config = dict(
    model='image classifier',
    dataset='photos of plants and fungi (iNaturalist)',
    train_examples=90422,
    image_size=64,
    crop_scale_min=1,
    horizontal_flip=True,
    targets=['class', 'order', 'family', 'species'],
    num_classes=[11, 54, 120, 500],
    arch='resnet_bottleneck',
    norm='batchnorm',
    activation='relu',
    drop_path=0.2,
    depths=[2, 4, 4],
    kernel_size=3,
    stem='single',
    avg_pool_shortcut=False,
    widths=[128, 256, 512],
    mixing='mixup',
    loss='cross_entropy',
    init='orthogonal',
    residual_init='none',
    optimizer='muon',
    muon_scale='match_rms_adamw',
    lr=0.0035,
    momentum=0.95,
    nesterov=True,
    orthogonalizer='polar_express',
    adamw_lr_other_params=0.0022,
    steps=27200,
    batch_size=64,
    epochs=19.3,
    lr_schedule='poly',
    final_lr_fraction=0.01,
    warmup_steps=540,
    weight_decay=0.03,
    adamw_weight_decay_other_params=0.05,
)
Rows from block 2, named by matrix and row number. Each number is 500 + 50 x the weight over its row's rms, rounded and kept within 0 to 999. All counts start at 0. Numbers have three digits each.
# short0: shortcut pointwise conv, stride 2 (model.blocks.2.short.0.weight, 256x128x1x1), inputs 0-127
short0.49:575473439459539491519549563498486532471550452542489481490444503456485656538452505440516445463475544499415506525533481439491460547462501452515526451599604521419407454569501486416536515498409441521489542517412477585625509511541500511529595430542543477588540470532511527393561501518469489462600569450579581501526541516408531548508450440551501506496513520549502531494598516430532514534494
short0.50:526517458528553510566439556454487506532487490482506494519480520516488480548450457487428454509535453512505542553430524583570442483500495541476581462549480595471501480526461459404437396448490501472505568520559490540433453567556471518396399502504644557533482548468576523426511492509470599566513524488527422473516644501512535524575526465462514511470442508582555500560563348576515463461460
short0.51:488463524400502457538524547575515495439492462532511589455485494376522496670475461418533478425537508527533585427545515438478543448486500470522513522486609452588551443465456496491569544537449488491529498565495455553471576471493552372496542475493490504433460469503530453513509508507538396455477447479585437443559535433502505499505452620560523499550520471569531517484514494565460468622446
short0.52:496457478518512373522539476577496508523494520482478536528503549506419535470467522447409486558532551401542585452539429521503472508425458515540530458619424495505467587422432512358548504610503472553575461410397470523559487511592472525537603508484553501565503503476445488475510585529483496463412518467537490534491473586522461493496487444534453479455548596448423553490526577476469482462519
short0.53:490415462496425445468571467429488670562484473452505500489443460461554508540550425413448558499494434488425453428521508483393551454572471487459576497415526527540451470522496506495475420464563476495497576521562486561462539573533516464574415534470523520511425475414562524502461551495512618472494407447523512557574528466561585428470503454508413541460488518511514510481547440471490483462426
short0.54:513512466431462487472495403467524451602496509478542479551475578562542578443521459468502538518536501498453534544560516465548535452482564501563472505551457506486485522542418446551524599505460465580423528466433480498504501492593464598543528624439520471460477482484487707487497571446608488468457550437524475493462510483409468407436513491428510515590443466441479438527471443511486541486539
short0.55:590514536425502431540516494491502514607479482499484492447353423578542420514480510494454498531417565489450468517485403507622529453419464483506451528474476466518461532415511478496467481580502525405514582514475522520441426512555409479469559446468571456494472482481607641497458446450433489494467514478523525563457493459457558524420431501463460479532562492465414561527462528583454487454492
short0.56:549451474512532512448508459469520603458529501560547634459438539545519521491417497499504514516556501492393506430605528399479489510550425442428446499496565540502489451500504497560472421529513517491490543623549538495497560518574501429447409456488522519543474530548608471484545582546490555572556475403463488560593460401469474456503601466548526491516492410476463526545462480431462435542515
short0.57:481492471541488485553518613520459455533483431335438450521560474459581544491512439445458560507498434409534509507509561407492593478443560450467563475525515542511466523523460472497510441585599593457502430529529458556509497450506422506515469502473651592518578535420475459492511512522507504454504494548472528586487522515494450500517545529505477578596537546560525494497497423478482605496594
short0.58:465539475501497472479459562512498494556489440423489484443387526694448517530511494459455493484545491476564594481502477486521514544523536457532487515562422543563462501460522548502504520494512551604455459462450502519552450540579407460551490556459530443439447436559515448432560500452519466407423547498537455429522501533516473557442584558628532483498468559482475506635517482598538506439498
short0.59:555506513546504500472562447483429443515533579484464458414577520556513425458487500495482553427440502502519499519447512563383426555567542535558473515478450532440418438493465504502563473453525668457473547503524519488596491508433438520469570462588503495456515479443495578468482541472473600505572558456413396502513403489570485569431556525462444451547503516505529596467457533537449545541483
short0.60:389523578428557461490628494610496471555471534555426397540544499524538494533430463462520508499525440537604513462525514457589496487424510492461512616435536514448474510402467429455521519541539488531460469502497504520470521512478535526480439483604630548545419561441580586461515492559524473430512464492534571412511504452478469464505454549476472519439576555503474525532505454594500479472431
short0.61:495483556604477481468522466429623536484520555497478594612534534516459500602558453463440519560486426420506493482576455530560458567481473468505511476491469511540437597466462458422443427554547500504558425626509502487470498529558512443480544419506533500474503449495516557410502563452496597534492548448508420622483573485561508458514526457516524504569503459442507489420485544520516510465622
short0.62:354378439492411559502411473475494483415542528534570538501537479516559531474485494527573598478527515557460479528486526498516532492483598525449536530526639493560459520517508520460398507542570458543448494506494497482477505565447477547445460499496545541401472456452466522539490529501486478480483513475430598502597489565508567569440431522484546498459491503583434479468458559517441509645408
short0.63:546482431517547447509560457510603536422492537510461435553488462426388509473465475466457510447457443516502508427466484536441485476529595515523439450513495453585535422455450443563457488532583440537523455490536552444566463466407523400393567486440428471525488506482470524460462451417441446431470520394492559442397562447477433518508446566407459483480548461458484488573499531559476502546530
short0.64:558519486479424517497473489447445461465541556442404505501425477523480455529457466567501522484569527434508525550447585532543498570547600687551483509505524467465609429478488419492588512457487542532536564432416489575555474527511495556539466516521626546536481623461540596472489567487457452582571521512483497503501540433479522474496564468520474544492500481427433500550491443468482438494553
short0.65:544458469489502510507401497512514430482453481570591503418433467454527543440418500458533482425435540462554503543469446443492533561469492488555493502472457428479394501475571459544694547424485401457517381514436479501509468458506518458544454499503508461511457510564454595460483463590430538525500436605435488502465519486519427545525483489477584469533467429492473476507391544573496514511523
short0.66:529495472614521477562544550444522471516473469535541573511424451478447520448549576482566431485602471470455607509417467520514455541529521568441491539554466483570503397509512581521454548520465420482526615466429490497507459502477426522600406450497529556555512566486493471524467510465544567554461472424416432566466468598491498487414445529434499592481518487427434436430528461508470487497543
short0.67:550513511492430593456422479438522436572549501501490542493492467549477522567481517570480489512482525474412499599441595555538496489512614437470426432531450475489485539526508553429528557531627541475465612494480526542455501497546515533473494444407523556537486566462548443531498416522484482599485445561605507503539491436494472587563559505541602475642513497537444465459506493433522463494554
short0.68:390479501493496508459437473455492587441511569491467486572535483426436488501468398545473555442477489517539468501504508621475539490523503559483455554465454480436603496467505476383575524500468431459454485531433605483555424524455551439486477504578486524522501492648453540515577535457440520441512525537462497555528524383517476437401552424508491504532393450537483502547506575494503497573568
short0.69:550510466428551516480488553434514478455545506454479562545576489457530457534432513501548484549584491541511503458567495461525530439476535446435468497553608443532633414526509459407511508539568348595508524509495498473535582472532464547441514489549443525482556453508518516482525482541431468521550484448425523674526438583490411450493517522539564483520507513436563555476478492547501566482601
short0.70:617564544552509412432479487460474559469448504463547558448521594589493436495483449421438554454493524541564480451468436512487511524528513508479430504540524499480700565561433473510456486499467480525472480491475582499446446452457529490415560569544547499473567513547410510458454484471541583584471511433447572524556441488581525490514518500512475502620551472461519482530552438509516491418433
short0.71:483462474456492542486550515530445398540414440420419577504518503485538443516517526476504474457459496538486471492549441416550529559573518528496472520469518526538561513655531557488439518456517527542511430520462549465434539512616549470488479406466537472552466453490457504437411527438549467420456447515418510499510475642517439433438547505496418557507587528481624485505561480571523427500446
short0.72:524464542485482542500532406590462428557515402492506554465578465519518498545527475534497477391545425451406574433430486516496530571506532442545459535518456512479561552533461481475425527567503619503466525488497450515519470513488440404500583503431510401531518497510483569508412560429526451491511497506545491430527482541585415636459496535399494510563459451474447482392541506526487424428507
short0.73:562417480517476501544468471505435514501474460537517502453540503539509487497502498492487555480440547447499447445561513453472586461513476480550459472556481489485411535525536590444372566600516490485414533570522533533455505632537538534487499496515518474643481447523507431525528549505449470485576489429551487477598431645517524605432420442538454434530568471459516444416592440470496496489511
short0.74:512542484540486486523576532478438469474501449538525511419434494484593436445541515519467457527552576462523484528473449537464527443540527521521517526395493561408468460526456517532556517603577408543524475511415559514579493455521500527462627488486462585483489466495489416465470434516441542419528541509539441581599516509434556519534496554556523434480538531422409502446519497555506563388361
short0.75:510506634442466504522532453431470519427459499513520461520455488456553625489439518427487441575463475545550536499414543441475489550513489514514558487605459537535461480411536464530593513465479500498545481410432529451520451433556499386473480411472433435447499471591516427445544407599472524514503488476560533486445546509497555500488478513456490607488502374498516508504599550507412472470506
short0.76:496449455484500516522440630518497465450491583439536432422414418569519509503594558536580420482572484552566480608415492559530515556517510484490471523492459535541557508526440557560465547544565472512563436449470482551514542508450453431421443387503538515509476610576454520496507445492528599450393460495477545448505482571526517534421499531482528433559528455498559481527519507443541502570450
short0.77:516443525416495562484541533485550459518538478517540420513489555502436502459579496427481507469507388538504404586555530501571531448455428475496415503492526487564541549621432558522451587504599571575453577499486445452521491442583412514502542555581503546461484485452460523556572551492586522418456527450512423512429551494447518426430469492493494450572440403510496550498495435503445490476471
short0.78:497544484543519485510518552526527547461505520591464518498498473480365514497501513452588511480456548544544529492492491405500602550514499583441481554507525421506498568494514453558562507448518400557537439422449556498467501444446478587452527466441416453454536582518524401396396522560450468564499467481496511458507482529458457510630437514353580497539518457541499534463487543453538573561481
short0.79:546529511483504505459618515593477514540499398463521488521665484510512576515527412460492555580531422443408509550474459553524542560497460416416552518477466421605456432432517466576506450526485369492457533535548365473463523519531490532402501539478458451491479491519472549420516471470472518431482489513580479491444453509491439443501562530485496488480492498552431512560439456439526493457534
short0.80:485476462478496485486522482525541578484525535469521482460516494454439492522504520430467551517480437471464450434495477480509507466588464442635545435557546360594486418451523493580489546603496533513495474406496456442541581527537433462583524562466450483517500522446568423544464443474427438539491544524521634538511471538539521446492454380490399426477581507519538457471451490447424459436489
short0.81:480450534438539541517505431495539524483436520540472525509569461511614457549554446501431433508545422443514516539510443534537514566502503411497489549512550517466485428612610446450478617513453481430539470494495495498397607543471557457559469494475605459562525495431426464436528460510513359533464475443573482632503521477549453466557505497526451513487492548440449497478545525480507438414517
short0.82:520516527501531527649515446452382506511494433481500483387488529574434456517563567467438467471511407483478472328500483460488447567548461544461570478619500561476451474453501440471446441455490470488434423529427491498459452460473507516531474436463504607478560485565462557396553469553538518520494453496552494482517525508490443492497530464560502526464432584528487502483584423600480520499524
short0.83:505485531479561542523535496473526444533510581490490467407505524550483578526489460510427498439570504518538524484488444533483521477385496508341456443531528447526487487441505515550539425444457519539466470531516512482526410569466552542482429468473468587463556483526510619528538543491430641530473543513552463536466463582493498437473511421497525511448483591569387485441536367521394537488446
short0.84:483506465538451506463424490509483502457546495566552576462535555546505456448440510416523463519469559499492481432593501432531485463521445415430392511401601592445467466473428493508494469489545396509506477497545525415486600525482444469548434606474459500551424452540444402555525493522505487436456468553375525486570553457454426498557473466538531536472525503514480493542494479600492576459592
short0.85:429526595512562512437517417468467444493520461521540446430578455477562513515502453532490481491544520485548578426510604447527542493446486569608489455545551561544493389454481441471509572606520470446484534489499644467469450449468457517447489593403531525567499491577540487474462494421599529488456480609495475576529494510430488491515508548491432425479518598465453513492514415543487498499458
short0.86:491441398414457479546607494475529532552486536500535409518474502476494510536562570606459549536434584527574517530436504492501592476514538521353505538459544471548535607474464533454457468438476542514507524461456558488433394530474503402538498468512504554603546519527558516489489578498441465470464481533523518470459427585425504392429525506445530523566503576515457493442486496403507477498425
short0.87:537491431394581457499456498468495516515435485513452496614450472457451499494506447540423506491424553510511500552443439596546577526566471396453495487511467602492476546541512498464485484523498508514438565574563563478483537415433462449563514447568451532553473462462431396512508564541516593437595529498417509506520529633538522472431495454543538499480503450528524614477518467460477543553596
short0.88:433498519458570498536408515555474497497513547439529586477383466432549455536540494701490508537461492554504505460443530371520563506603454479506433543452529622524500448551448467479425485458553521466523495463401442543539532498519467502513520463436480495468492408454460486454522469505550519524538431467427578435554541528463461594503464531487489492470474492516506498500479413543554458558599
short0.89:488569528503607534472541466519477503441505480436438454534478449485410502449501554462495513494566597517584485525442492459495451606450484505547495530466510452513509404512441502428492554496615505533458595542509421535447519533438544470436559432513458524514487503540479617429473398519500546475476480422471477480440497531548319480416475478576494466521522492436413502534460463535570423451459
short0.90:409546492478453471516524469460559592558485501589481448495462505539402459439473436528471483633478494497425531458559461574532467610503526639527490524513479493480415557463510496522405446501529542531484580526390415574423492503436471474530495434506479554477537501441547450543451450564532567535491586446451456456449522558421466517437546511507500505427483522533435553548474424530421504453525
short0.91:434423491502517451617406571577485498512547523456473478442380438533440568522530459523500517547462447499633462467477479521493570505438486452513529487509511388447455562462505482532516436558470749511532500515510529487508437485592490489505520453530513440489442487493484490488529475476490541503516511582478528538535499503470481506537468525511456511498449477530459422575510427533601568593464
short0.92:456523512501493451435458500582458550437548473592476553488496513438500460470526423488542444430542620567425524477544513434575536426520593513490525545444410625543474510364565514470494409519555535467465456449516443591470563572484504498470485444504585483495495522503497462465398578516477481546391457528629482486540494454479470487490572513484455508522583574513532478444508534455492539511480
short0.93:488550423554565499495488573487515491527500478522477487559483614460542537467549578525479549514511442525509501554417570464436579535495539603447556573491454414543525513473539394449550443446534490492550532539568536461416516478532543561464450411490487521478529489688527536451565549481587377477489533500415437528431513503566510468481551491484541474429567531442495507468490529399509511523525
short0.94:589499510555464464560510461504509430480497519543532509449559506455511458465482529505461453526608469491375499549516464466491456509527429463458482525509592541610512501532544435544509554495494495474436480457463620502477612488468482466489578503583453493506545450482510450455543557486468368496532453559627597599561469480564550397468463443579468487476506434571499552438497521536440467458417
short0.95:456471425467549458525453513499556537414544561490570421495517534482467556566493501501451481482515438558480562578394483457520441457516465459502511413561412554474447596550488454450565537439407508480466526504510480423527394552529386500449521535493467501509554559481463497447458533561493433505359448437557560434568510431536492388520540517547410501433442523493514516517523492456451536448429
short0.96:569439458551443521440497535484487507516529428544574448479484538449504527433542549398538561608509520528497511449480451567428532516422448408455599528525459488570528577402464475450564506544442489467504438540527481418543415464505410506447529492506436557488435443457449536492421567593405405440530551528493451538470472505501475454524558510515456513520567424508417487386446495483472505449499
short0.97:497492563481446516384443391544525441488529496462511537544568538474544509506523590482524534525548529557478563512530471377563587532495523453418507493476511444506528526600509509493496480505622439431463456483479527489476482499546428437593487511449523503488570452427518480541594406532530520654486428595495474429593453519473472616500531494427493485459436460498446552454521425518498517497497
short0.98:483570478489519493576513566488497522465518486440505509575498499561480575543424495517414469464478487537565547473424532409518460497509476433547565609536416665539449499481506565485512503526507424463403467481499528457457473490532503475493509553512608476518457407552482445443438478548560416479419411378481528424479568551513528460529514525551469509522514544534563490559438385471509560422487
short0.99:532490557488606540485531504440586546480539464590588501504478549496533496509499502456497555502478476573474453470463529455422561490482546580482401608498434568436529614493483454526448451470553485581447521547459512563505438573547583476500548476542518505480497442490417487544534479551542495436454444460512543574482389505472517383504500400474563481529602539521563502533573493428495406575526
short0.100:556550588579549465538374453514528504537479540486436494565459571507558514512433422457385479454525447489575433442509587532462472521481502565387468499480466563513557461446553532525564445452558488628496576485509580555449441410510536534469495476502438472523465483485476523382481486574483523494522471482478488445561488493441483513456545522432473575562515419498475488492613503558565522573445
short0.101:515576435429497470591457533514421444522510485534455474376442540497454582460524389475550518500473513556536661474537500454509528424521493479486435522528464460543564532401491447542507518555451404469549422488576416493542522431456526498549534480452505540498478473458498508484574428456550454436481463528511530469614586448461426537509516537445514557432405479463486484454506520460478554534399
short0.102:479429592436560505480450516474401468501474442514427563401335557530512540516442427448487463536477487482404523456567383520479548535461530508527499512435530445435427484506487518527437509541500472469453419505481469478484448480395527516491500510574470435480514521501528487475413396478468488462534455459473517570517440432420422522473379466570443526522475535453442478516512465473592521470410
short0.103:472614454479422565516482491512581514451471487531526482575466523494469474442524492467502526464511586509568559450478498501495384506446477397529573512541518477515504524540464613543495520585402515467427538514533519530539487541478477509520430508451439491538548570468405504455545475516564518511470478439457402542571473503440571436547498423537554457445541603491586565468497501413555399590604
short0.104:593558612501527486433593520448518500520494417523495486402550552564488548565500521545494438502394479597495611462529443397482501437580492467557530486410511543502591498552478534543501593446507522500474472414477461476554571523512365461518521505472514460510456485458502457476420471507442432518622527484565572532515518466540566578463493487477457502455506445494519504419485564513583527500454
short0.105:460486458472489496531468596487477485506527527414492459563625490608462536417550569438404563542412433516443494519503564469540439570510542539385421499481506457461473483534528549466427585498529476445524621532489555521586489438455435515578552466497603490564468496447441462499586532460506566477508400511503497432405544470514478519461548501506526594492519541492473495448442454532529540455488
short0.106:499514484459483497508479524547417495558479525532447476406400488442471564522550453468614532487436494552468516484488504492498509513509558457469346542394474481528515447420499541613445503567509457497482492546500499485470448496416495549494500517409560448457520406472549432436493472461544478489471539435389511566602394474417499459469399471511513497514523596451451506459557534391513429505474
short0.107:486550485476486506397536405513459518437445542510457470532429562547460482587467417530408432518453452489493446515371435518407452585567484581479528494489460416436499502505490506387513432430478447463494459600446512465428542438431557479428571507477417439502533460568468487528486539469457447403549499490558542376438507469473451458575533526484541486536514514527498482565513541505487519512556
short0.108:461505492478588414457484565600390546473415472499480551460387525506512526495520548518506395495522532551516528479522437380484473504536464438452543495534456519463466473400508450450516480455490398452517481523473548513476395490508553570460545502493510559501505447508498451441504531482417409441473440435536452586537556459484512429576385462558506503473470486421457507563417463474470543439616
short0.109:513533486517553479582497526449556475563535473514525566463436481508479499527508449523502530477587516543521581551492564538554622443559508472446469465514547518565484582514530539590429468586473540516440492544606556483512419518407444469468494550394487568585482520434533484458501491425526502469419468612422405471599460468421585440510411552480489510490483528443444497532552491467411509508548
short0.110:500486489471456488491489457519511538407540488482490529494535522500588584542441493559444433461422507606481509517408418404533456575505430481551516445578565419430489514459584474427464497498484514560557506407410510510436516486578448388565541431491550496476599483538478520497560458493462480501469564494530547486568563543528599508528502451489560609573484462431518443489613519535544508457476
short0.111:538543525515508487537533456553524568543516565542384449440495561547482479487575462607460583512466501487580484521556475496488483430516493603434531504463476544556523523496430559518497517499553472495493529487470521426489492454419408482479487523594499396486443527579491559481405483514395456470559511468507497565468561548444528451475479547486470426625544495571585499451459519652437527484407
short0.112:425617540480501517531429489517518529463407528481514500390482596479501480447558432594517526438496500445593463511524427450436493502490436424559601507585421475526499540485453487561584499447442648499447568489508443506515489558472556428393515513496453484447512551467475456566474462452478487446593531529596488538482490493453543518504520471513448443447558547531465505528491503538504581448399
short0.113:512584439479517585531513588555400476564555479491452502508434445542471527567479455531487538490461497413554529550582385475584540524560494399550571463469451534527477536489526435552397418481440510524569473450488455492541461535417596500513522489520498427449538510535508421471495451525563535529531350588482502459489524530514472497490479518424524410497454546399476504615507525469513509553518
short0.114:606490434517479456561488526489511624605483505524541550399375556455465557438474581587498457466527568520478515426564472453561493540482454555386650471477441558476499508540588495457527424416477484535508533492473484441521413505571453547486436537534449540498451595494501426491462502495524482527430484496479463514457524489547526424506351459473474461544487463495510513504464483457518499516494
short0.115:458509504530407529494494536483550500492433478494565527603481478463522504556429544454429504507476485571521500485492491470471549559509483495467566493483484486558485541469555532429561435521548498544514427513450439493419462454673515492446576544428582408525502466512487565428519438539453491512474555491585547510485526489455475395520519534406484652437575524459514476502590463457618549434567
short0.116:480460401463566506483487448467516425437467534479538522492479607488518504500465563579542485592546531503444568558533498508478534548494442421640493447455591461503448465569468502480519513445523492512573498547491426512548455520491489498502461461541444596532474548461491501494507379479456543593544528556444567521493424589584516416417482535514527475486534446472425489470457420418554465371559
short0.117:477475540467470526506411454479498439502442528440571492423454572512458437567631578475478395427436516538494446584538520477547403529515538541488475538440577504454448440522493529485468497529411540598568502457497505462457550526546577496427486560422564529411486477544435491534524502426485520485491494550407553470506417528572418525522413490506625486567479533521508488526542523398450477504512
short0.118:523441468397471573543391453594505519497425448541453517440533435501422570530480467493512617509433493481572499446527506555391539490560488418393505458490510506508503536458537580512540560594446564465417567451559492566472545463536480472481510495519411498590395450532576477414464488493463391534522536498505463487483437547473483483522519497574502523484473493495537458427464523606531545474442
short0.119:452482520444532563408418483526485478479491411556535513432451477470538447544507532490452590547549472503473532451547537566458425472526487392479508401461524505449501463506589559503471429508565502552509494497571473500564504539533606545462527564429634471453478512581543416491540490467493606521554573623551446415507445582539429528453487477429519492485459463466574460445537457461477550513475
short0.120:508499567516545612478473530488463483578531402441492518540490523508588466547583522510503431520435534496528533559467476486499457474487553385492505524543420416470501476507517534418487546529468496530550422488563474499511500501451534480436445520509567660446515448502542498495559481474465575575393550527514457531496481606474507482521361447435572560451437480591476524560543517374491531514443
short0.121:539553425591509446439501529533414485438510517509483501429483463522606482563393483412457501511529515439472565516558432449480576529466503586418519636449558529498548446495446452467517505496511511504510498408477502493553551399500481584476475460506541517591503531410542487481523525479469438439420532532457392466546449582493444553404514556447583527533510477572549501448528463439492483546424
short0.122:488611472477452484449427479511458487494544487511424517465432451509477494518533489483456528490556482468514541486430468469525530588511442531439418502600455474531450547502483540399415453608433563472495417459478549510498522543477478477477621465475511546542557460463561527455540548496460468398440546483478434454473482499470577467516381454560585511448510472507521434399605403371467482477482
short0.123:566430461538398533447449534467485452456531490524498515528426378413453586450406412507505542565494474486545545503556540583559519520441536474439418570550529502561488461399497453510566536450516524473470503495566516502489446455471481579504437426419539466549482523518429572558472537484517491487422520508441405452484546487460445637495469477440508615449458482541423521547477545456471460507541
short0.124:502490481563597526527522506466514488437506436513501488539466461419463417479448540485560550435514560514522499491531471502555458563528521533534493603373538510498547397462471442525482454459485497514480549503427592503449448534516478578487588522493419471489465527614564525519538500594490561526460524499418520475507399519497500491537582489558550600464490467465493456522502664494519378400425
short0.125:495523485417445458375507579540493508450476488522627461572329457493454487501490473466481484481547398401459502493572492471477456532473572453514460433440562544577496492573497527547491561540456447492500470435456453533509481511447541521557475452516559490599476480446570444438508559553494497545430512537540490396520471528592476526515458446585510544474540512519588464582559464484578468544467
short0.126:499460477469475603561562583593489499343525473561513446531551495443439542527480565497565461517548506504564591478467444518484514500518475447593503568596505441524489423541514521439479604466467557516409480532499509474433552428429543516500538480410557477533497466582525594449579543511545532580544436529494543562490491466464411483551537542518500447523490575528560616502468525429500494515521
short0.127:521437590470569438481465448548398561627488490462474508533514532451542478588448485510438432494484517413436536460478503494419525573455473531443484625574479439584536536452434527533423542554528461511587551504531474426516550535484441462411524469456471570572481471458528491464454425480513526457513547535507553467454445466477501559521493622533539496532569450569500475470509418441440589514443
short0.128:484516440519619481522454481456551531501345535567427416497456498427509412547540474544427565548441450475478576524479517477599504613533486508409470454565449526519462532446537412506553437513421484550505510493586498423494382533559524576475464472561459506598520439533529446534530462490515514441484479446532496543445552627451518518474434470531462444524540559489519444487508499489523546497529
short0.129:386505559602514511557490501515480543506644469379571482569496459493522445442436442431403485500476481502504520547505618449573398485505434457540416409509471459527602487513493503465482412470497539575564461553454585502488480444521495468540534533513506496505492569537533509444522494448489410539556525550580433518509502575540530418570489515570504497549488454413462485515515417554468522497492
short0.130:470433376448524486411546476451475564493484533433495484641398460516503494423555463515487647485457473512580538428559491509447568519525525385451413478579597477583485451454449535516569491543557488528549502512537493438448460487510462517518518498458507518447542462501520478469432517502512485520552454508506476351461526510448453439466490523521415549514539448480378473597504474502498520510471
short0.131:541518551505413552471497490399463481509502560508525416572622479590461444508396478481479464533498537481413430570575477474550514582541470575459451565534470476461463425433563511483529458469532463478521625524651479458403463485582476536548457472463449507484535528478452533494477500523484515504486532460475540398476551467467468456408382478538540507512491467522506539591515463530472437433558
short0.132:463469467523457457449584483517552575521490433394538516492478516488480472504544527598348521496518559485574551480501548458626471504490519481457475498534480371521491529429558581557465547477414448565596435532419397525535500438510542484502441511500500503469496553582526396461504486550454493484403413514576518523493532542489573480547441532565511520535539526481452471465500587417495551433505
short0.133:455487554610473490592502523490466523432657591482499524505434498508532515418503508533547483578468471519562506522497553466589531443441573558432526484457594459485500435525369618521438513513556539473484524533506408529411524502483534505375433448546450476457515554493472461512433428524484589582506544468474476536448548491446468503514500540489436471540560496542545491446443494556530476547418
short0.134:503563452534427578432519485512577492478503413475485576584517495544496452524495474561414539564459579499463533466444473572547500490492553442414512514513434594472459481464481500485482511449548461484541496506493476521460462525476553437544546470606455330555509486505506497536522554500507452355436527452503504471462568569466473558519463513602507537613494561596599478442531515510526435414522
short0.135:523590511422391484498496486472483477510527514517499506489523590479509456425523512601572441498465469511490552535568467484502560498472517516505622542521575631546498519477445464600558545538446492494556506460413490533574409481437548595499527509453484530513511560463529618475506493482510583493514529433449493569540457472484619575485529565533480593627588463420527537518472479464494565505488
short0.136:607467575475477441465489519526492554486490552552558568578527575534508417523403462474530418564445473454497479507487478545408541490536522516464476561539587476517545508501559453434556550456514601527581469455523527600563486509419524532530509472468434491469552519443584559470488444531505564490443578519466494479531628409490492602490569482531492451480596405538435495450507516583426475536472
short0.137:660586437553433519535412417542507473577504487481491499461531515485394472555561548503472500502524506544547520461502489437437479557440521478409557524516452566594573437505441464519446433570498514496508450570469454417480464422471500452504493524412473402488520448529526548527477488447498442596491448516542413386537457522472452481515543475456488606558552477434451503507475495425519513410507
short0.138:470464524437457547492515414490540410497535446455446521485500499526558537542462545501547488494611555439410460641490425466476457525390651435509461496459489482475460460546531565493405472476492428467468538546524502589478429479545469501422519423496486475573521543505469497495450484493496441631474396430484502429537516427492405577505540534472549530578526504465501443465450527495548525514558
short0.139:497430514480582442468552510529394519472407593526466494467562533500409546484460517462494516449465554465573483560537535504445616649519457526488476526512514506604501478478574456566466508424526546523523448481426512451478587500518609505537443501449522505489533481580459425481459498538520595446433443408500513446539518440388455527439533545466547521496586591506503544507450477499489524413527
short0.140:485492474531396415519469537541491583463534444570545503442415444405428534540435487476435538487507466456484447526537571513473605388455562536484537519516536534504468481474512554563522564469409441557549479559588491463564500434556452571538542535506499541479485414555458495543531437481550534515454612479554443387511504514486564564484498520526383462437484567525429437525594482481517508552487
short0.141:482505490472553532433499464473480511610503586505470520472445496576590502547574499510527451455495582467509521524422519530593429491535469540503475424520516537481572555544434430536558556493504461520475502476515528551494483574487487427456468434484487504437453666568398460488369559501471640537411552539471484453564506515395536503552497462463513552510484473441570461505505411451487441534474
short0.142:487564482521493485427502537493445562493541462536451514550452446557534455495456430517457499459473488551506418403503404501489457553514508476569517521659526495651559595470484416413495523490473444548458509514576489491456568522425484498435545478457495553480472515435555547455452436484541458387524478612469457545533466513509571422491452561538465532571470566576534443545481505574520548437507
short0.143:518504459576469518553504457481525533485493472563603520476526628576449529552414565514427442515510466446484537470475504524497490420505470472440545581374468484498381424493414506496404458486528508492477444509504468530507548490540401457566424551467612497455560409558526495530537490548483486527563569603486443511572567537505414465520426498543507496459468515541422528525555470533528585435538
short0.144:424400484415472459438496441508503478505456509503512522485389445477516609500500375602541408482485515488557449546541502503604473567452484490431487489475488453501508438537508513559469428499452536472514406601575589472494491458422565470557449480541457474415529553535472581394461508398554454524470482506498474435447501544449539590571456587489499532514500492475579534531536532570523484515487
short0.145:528507521444620551554524546436506472447481558535577476563423478528443650487459478472529552546572592574478467422465550483455588434500425463538468534605511466511537472523487508478413460439507502592557431410489500504463493458573501511467522524476528472471494553517506497407573501493399534647538497476491536548493438482455469558487522518475635478566498547557530476477446530465529519501527
short0.146:496515471470474538453501532471445485539479552544540454471481542508423545510457545417575476521427543454571501457430460503448551492468520491591408577560486512476513392488509447527485563476534666568406380428513496502519438514572529428583533546530542462507548536494526506493445530467498510557496457468489558631543481508553531485506594414470556489440416546539545459482466553498570586476448
short0.147:554443471653545462627428452519537517534504547483545520414397495466509531475446476525432446560501501519474547524466530483528479479509507411497527503498473545448479513544425511498588483412511549451541505458454456495508420542473507596512420562487424523526490530599477499482460429561418473462444432390518511500459526500533403508522528489627492541556565555583454388458487461550501502457517
short0.148:485534549484483503324588514508498521463535427481458537507559441526482560517453511360485520452439501463479537509454486591497461598477550574529472452465404540481487494544550451510501548536507591464504604476458483481518565457487522523467619447485561436515519435456509597507468533440466595457561488442532570470415503487553473503506542549491409497520473433446452461472568614546516462511515
short0.149:442503482519433531519598465466431508467357467587460469448543566428535543480459442553417519487574586521420508511586423507396468471486467470465560559459496369512516486459468554463553481529412585464480514494408510527516549415485425460465535489553444412513473563504529479504509548494492454526544346481506425586475470447492529523495459456476523488556538548543469477476513433488511488475439
short0.150:538483529490545436498493601543456502553525489432519543516475549589672497502537497506543472504479475492529532522570495538520530455550474534438496473575555548486468503478507473530515513481453503465466561435525436538466451609527505572565444531469537578428445562422452469645463553508528579529428538538456443505448520480606429594423444516486431487476486487508408564462553540435472452594538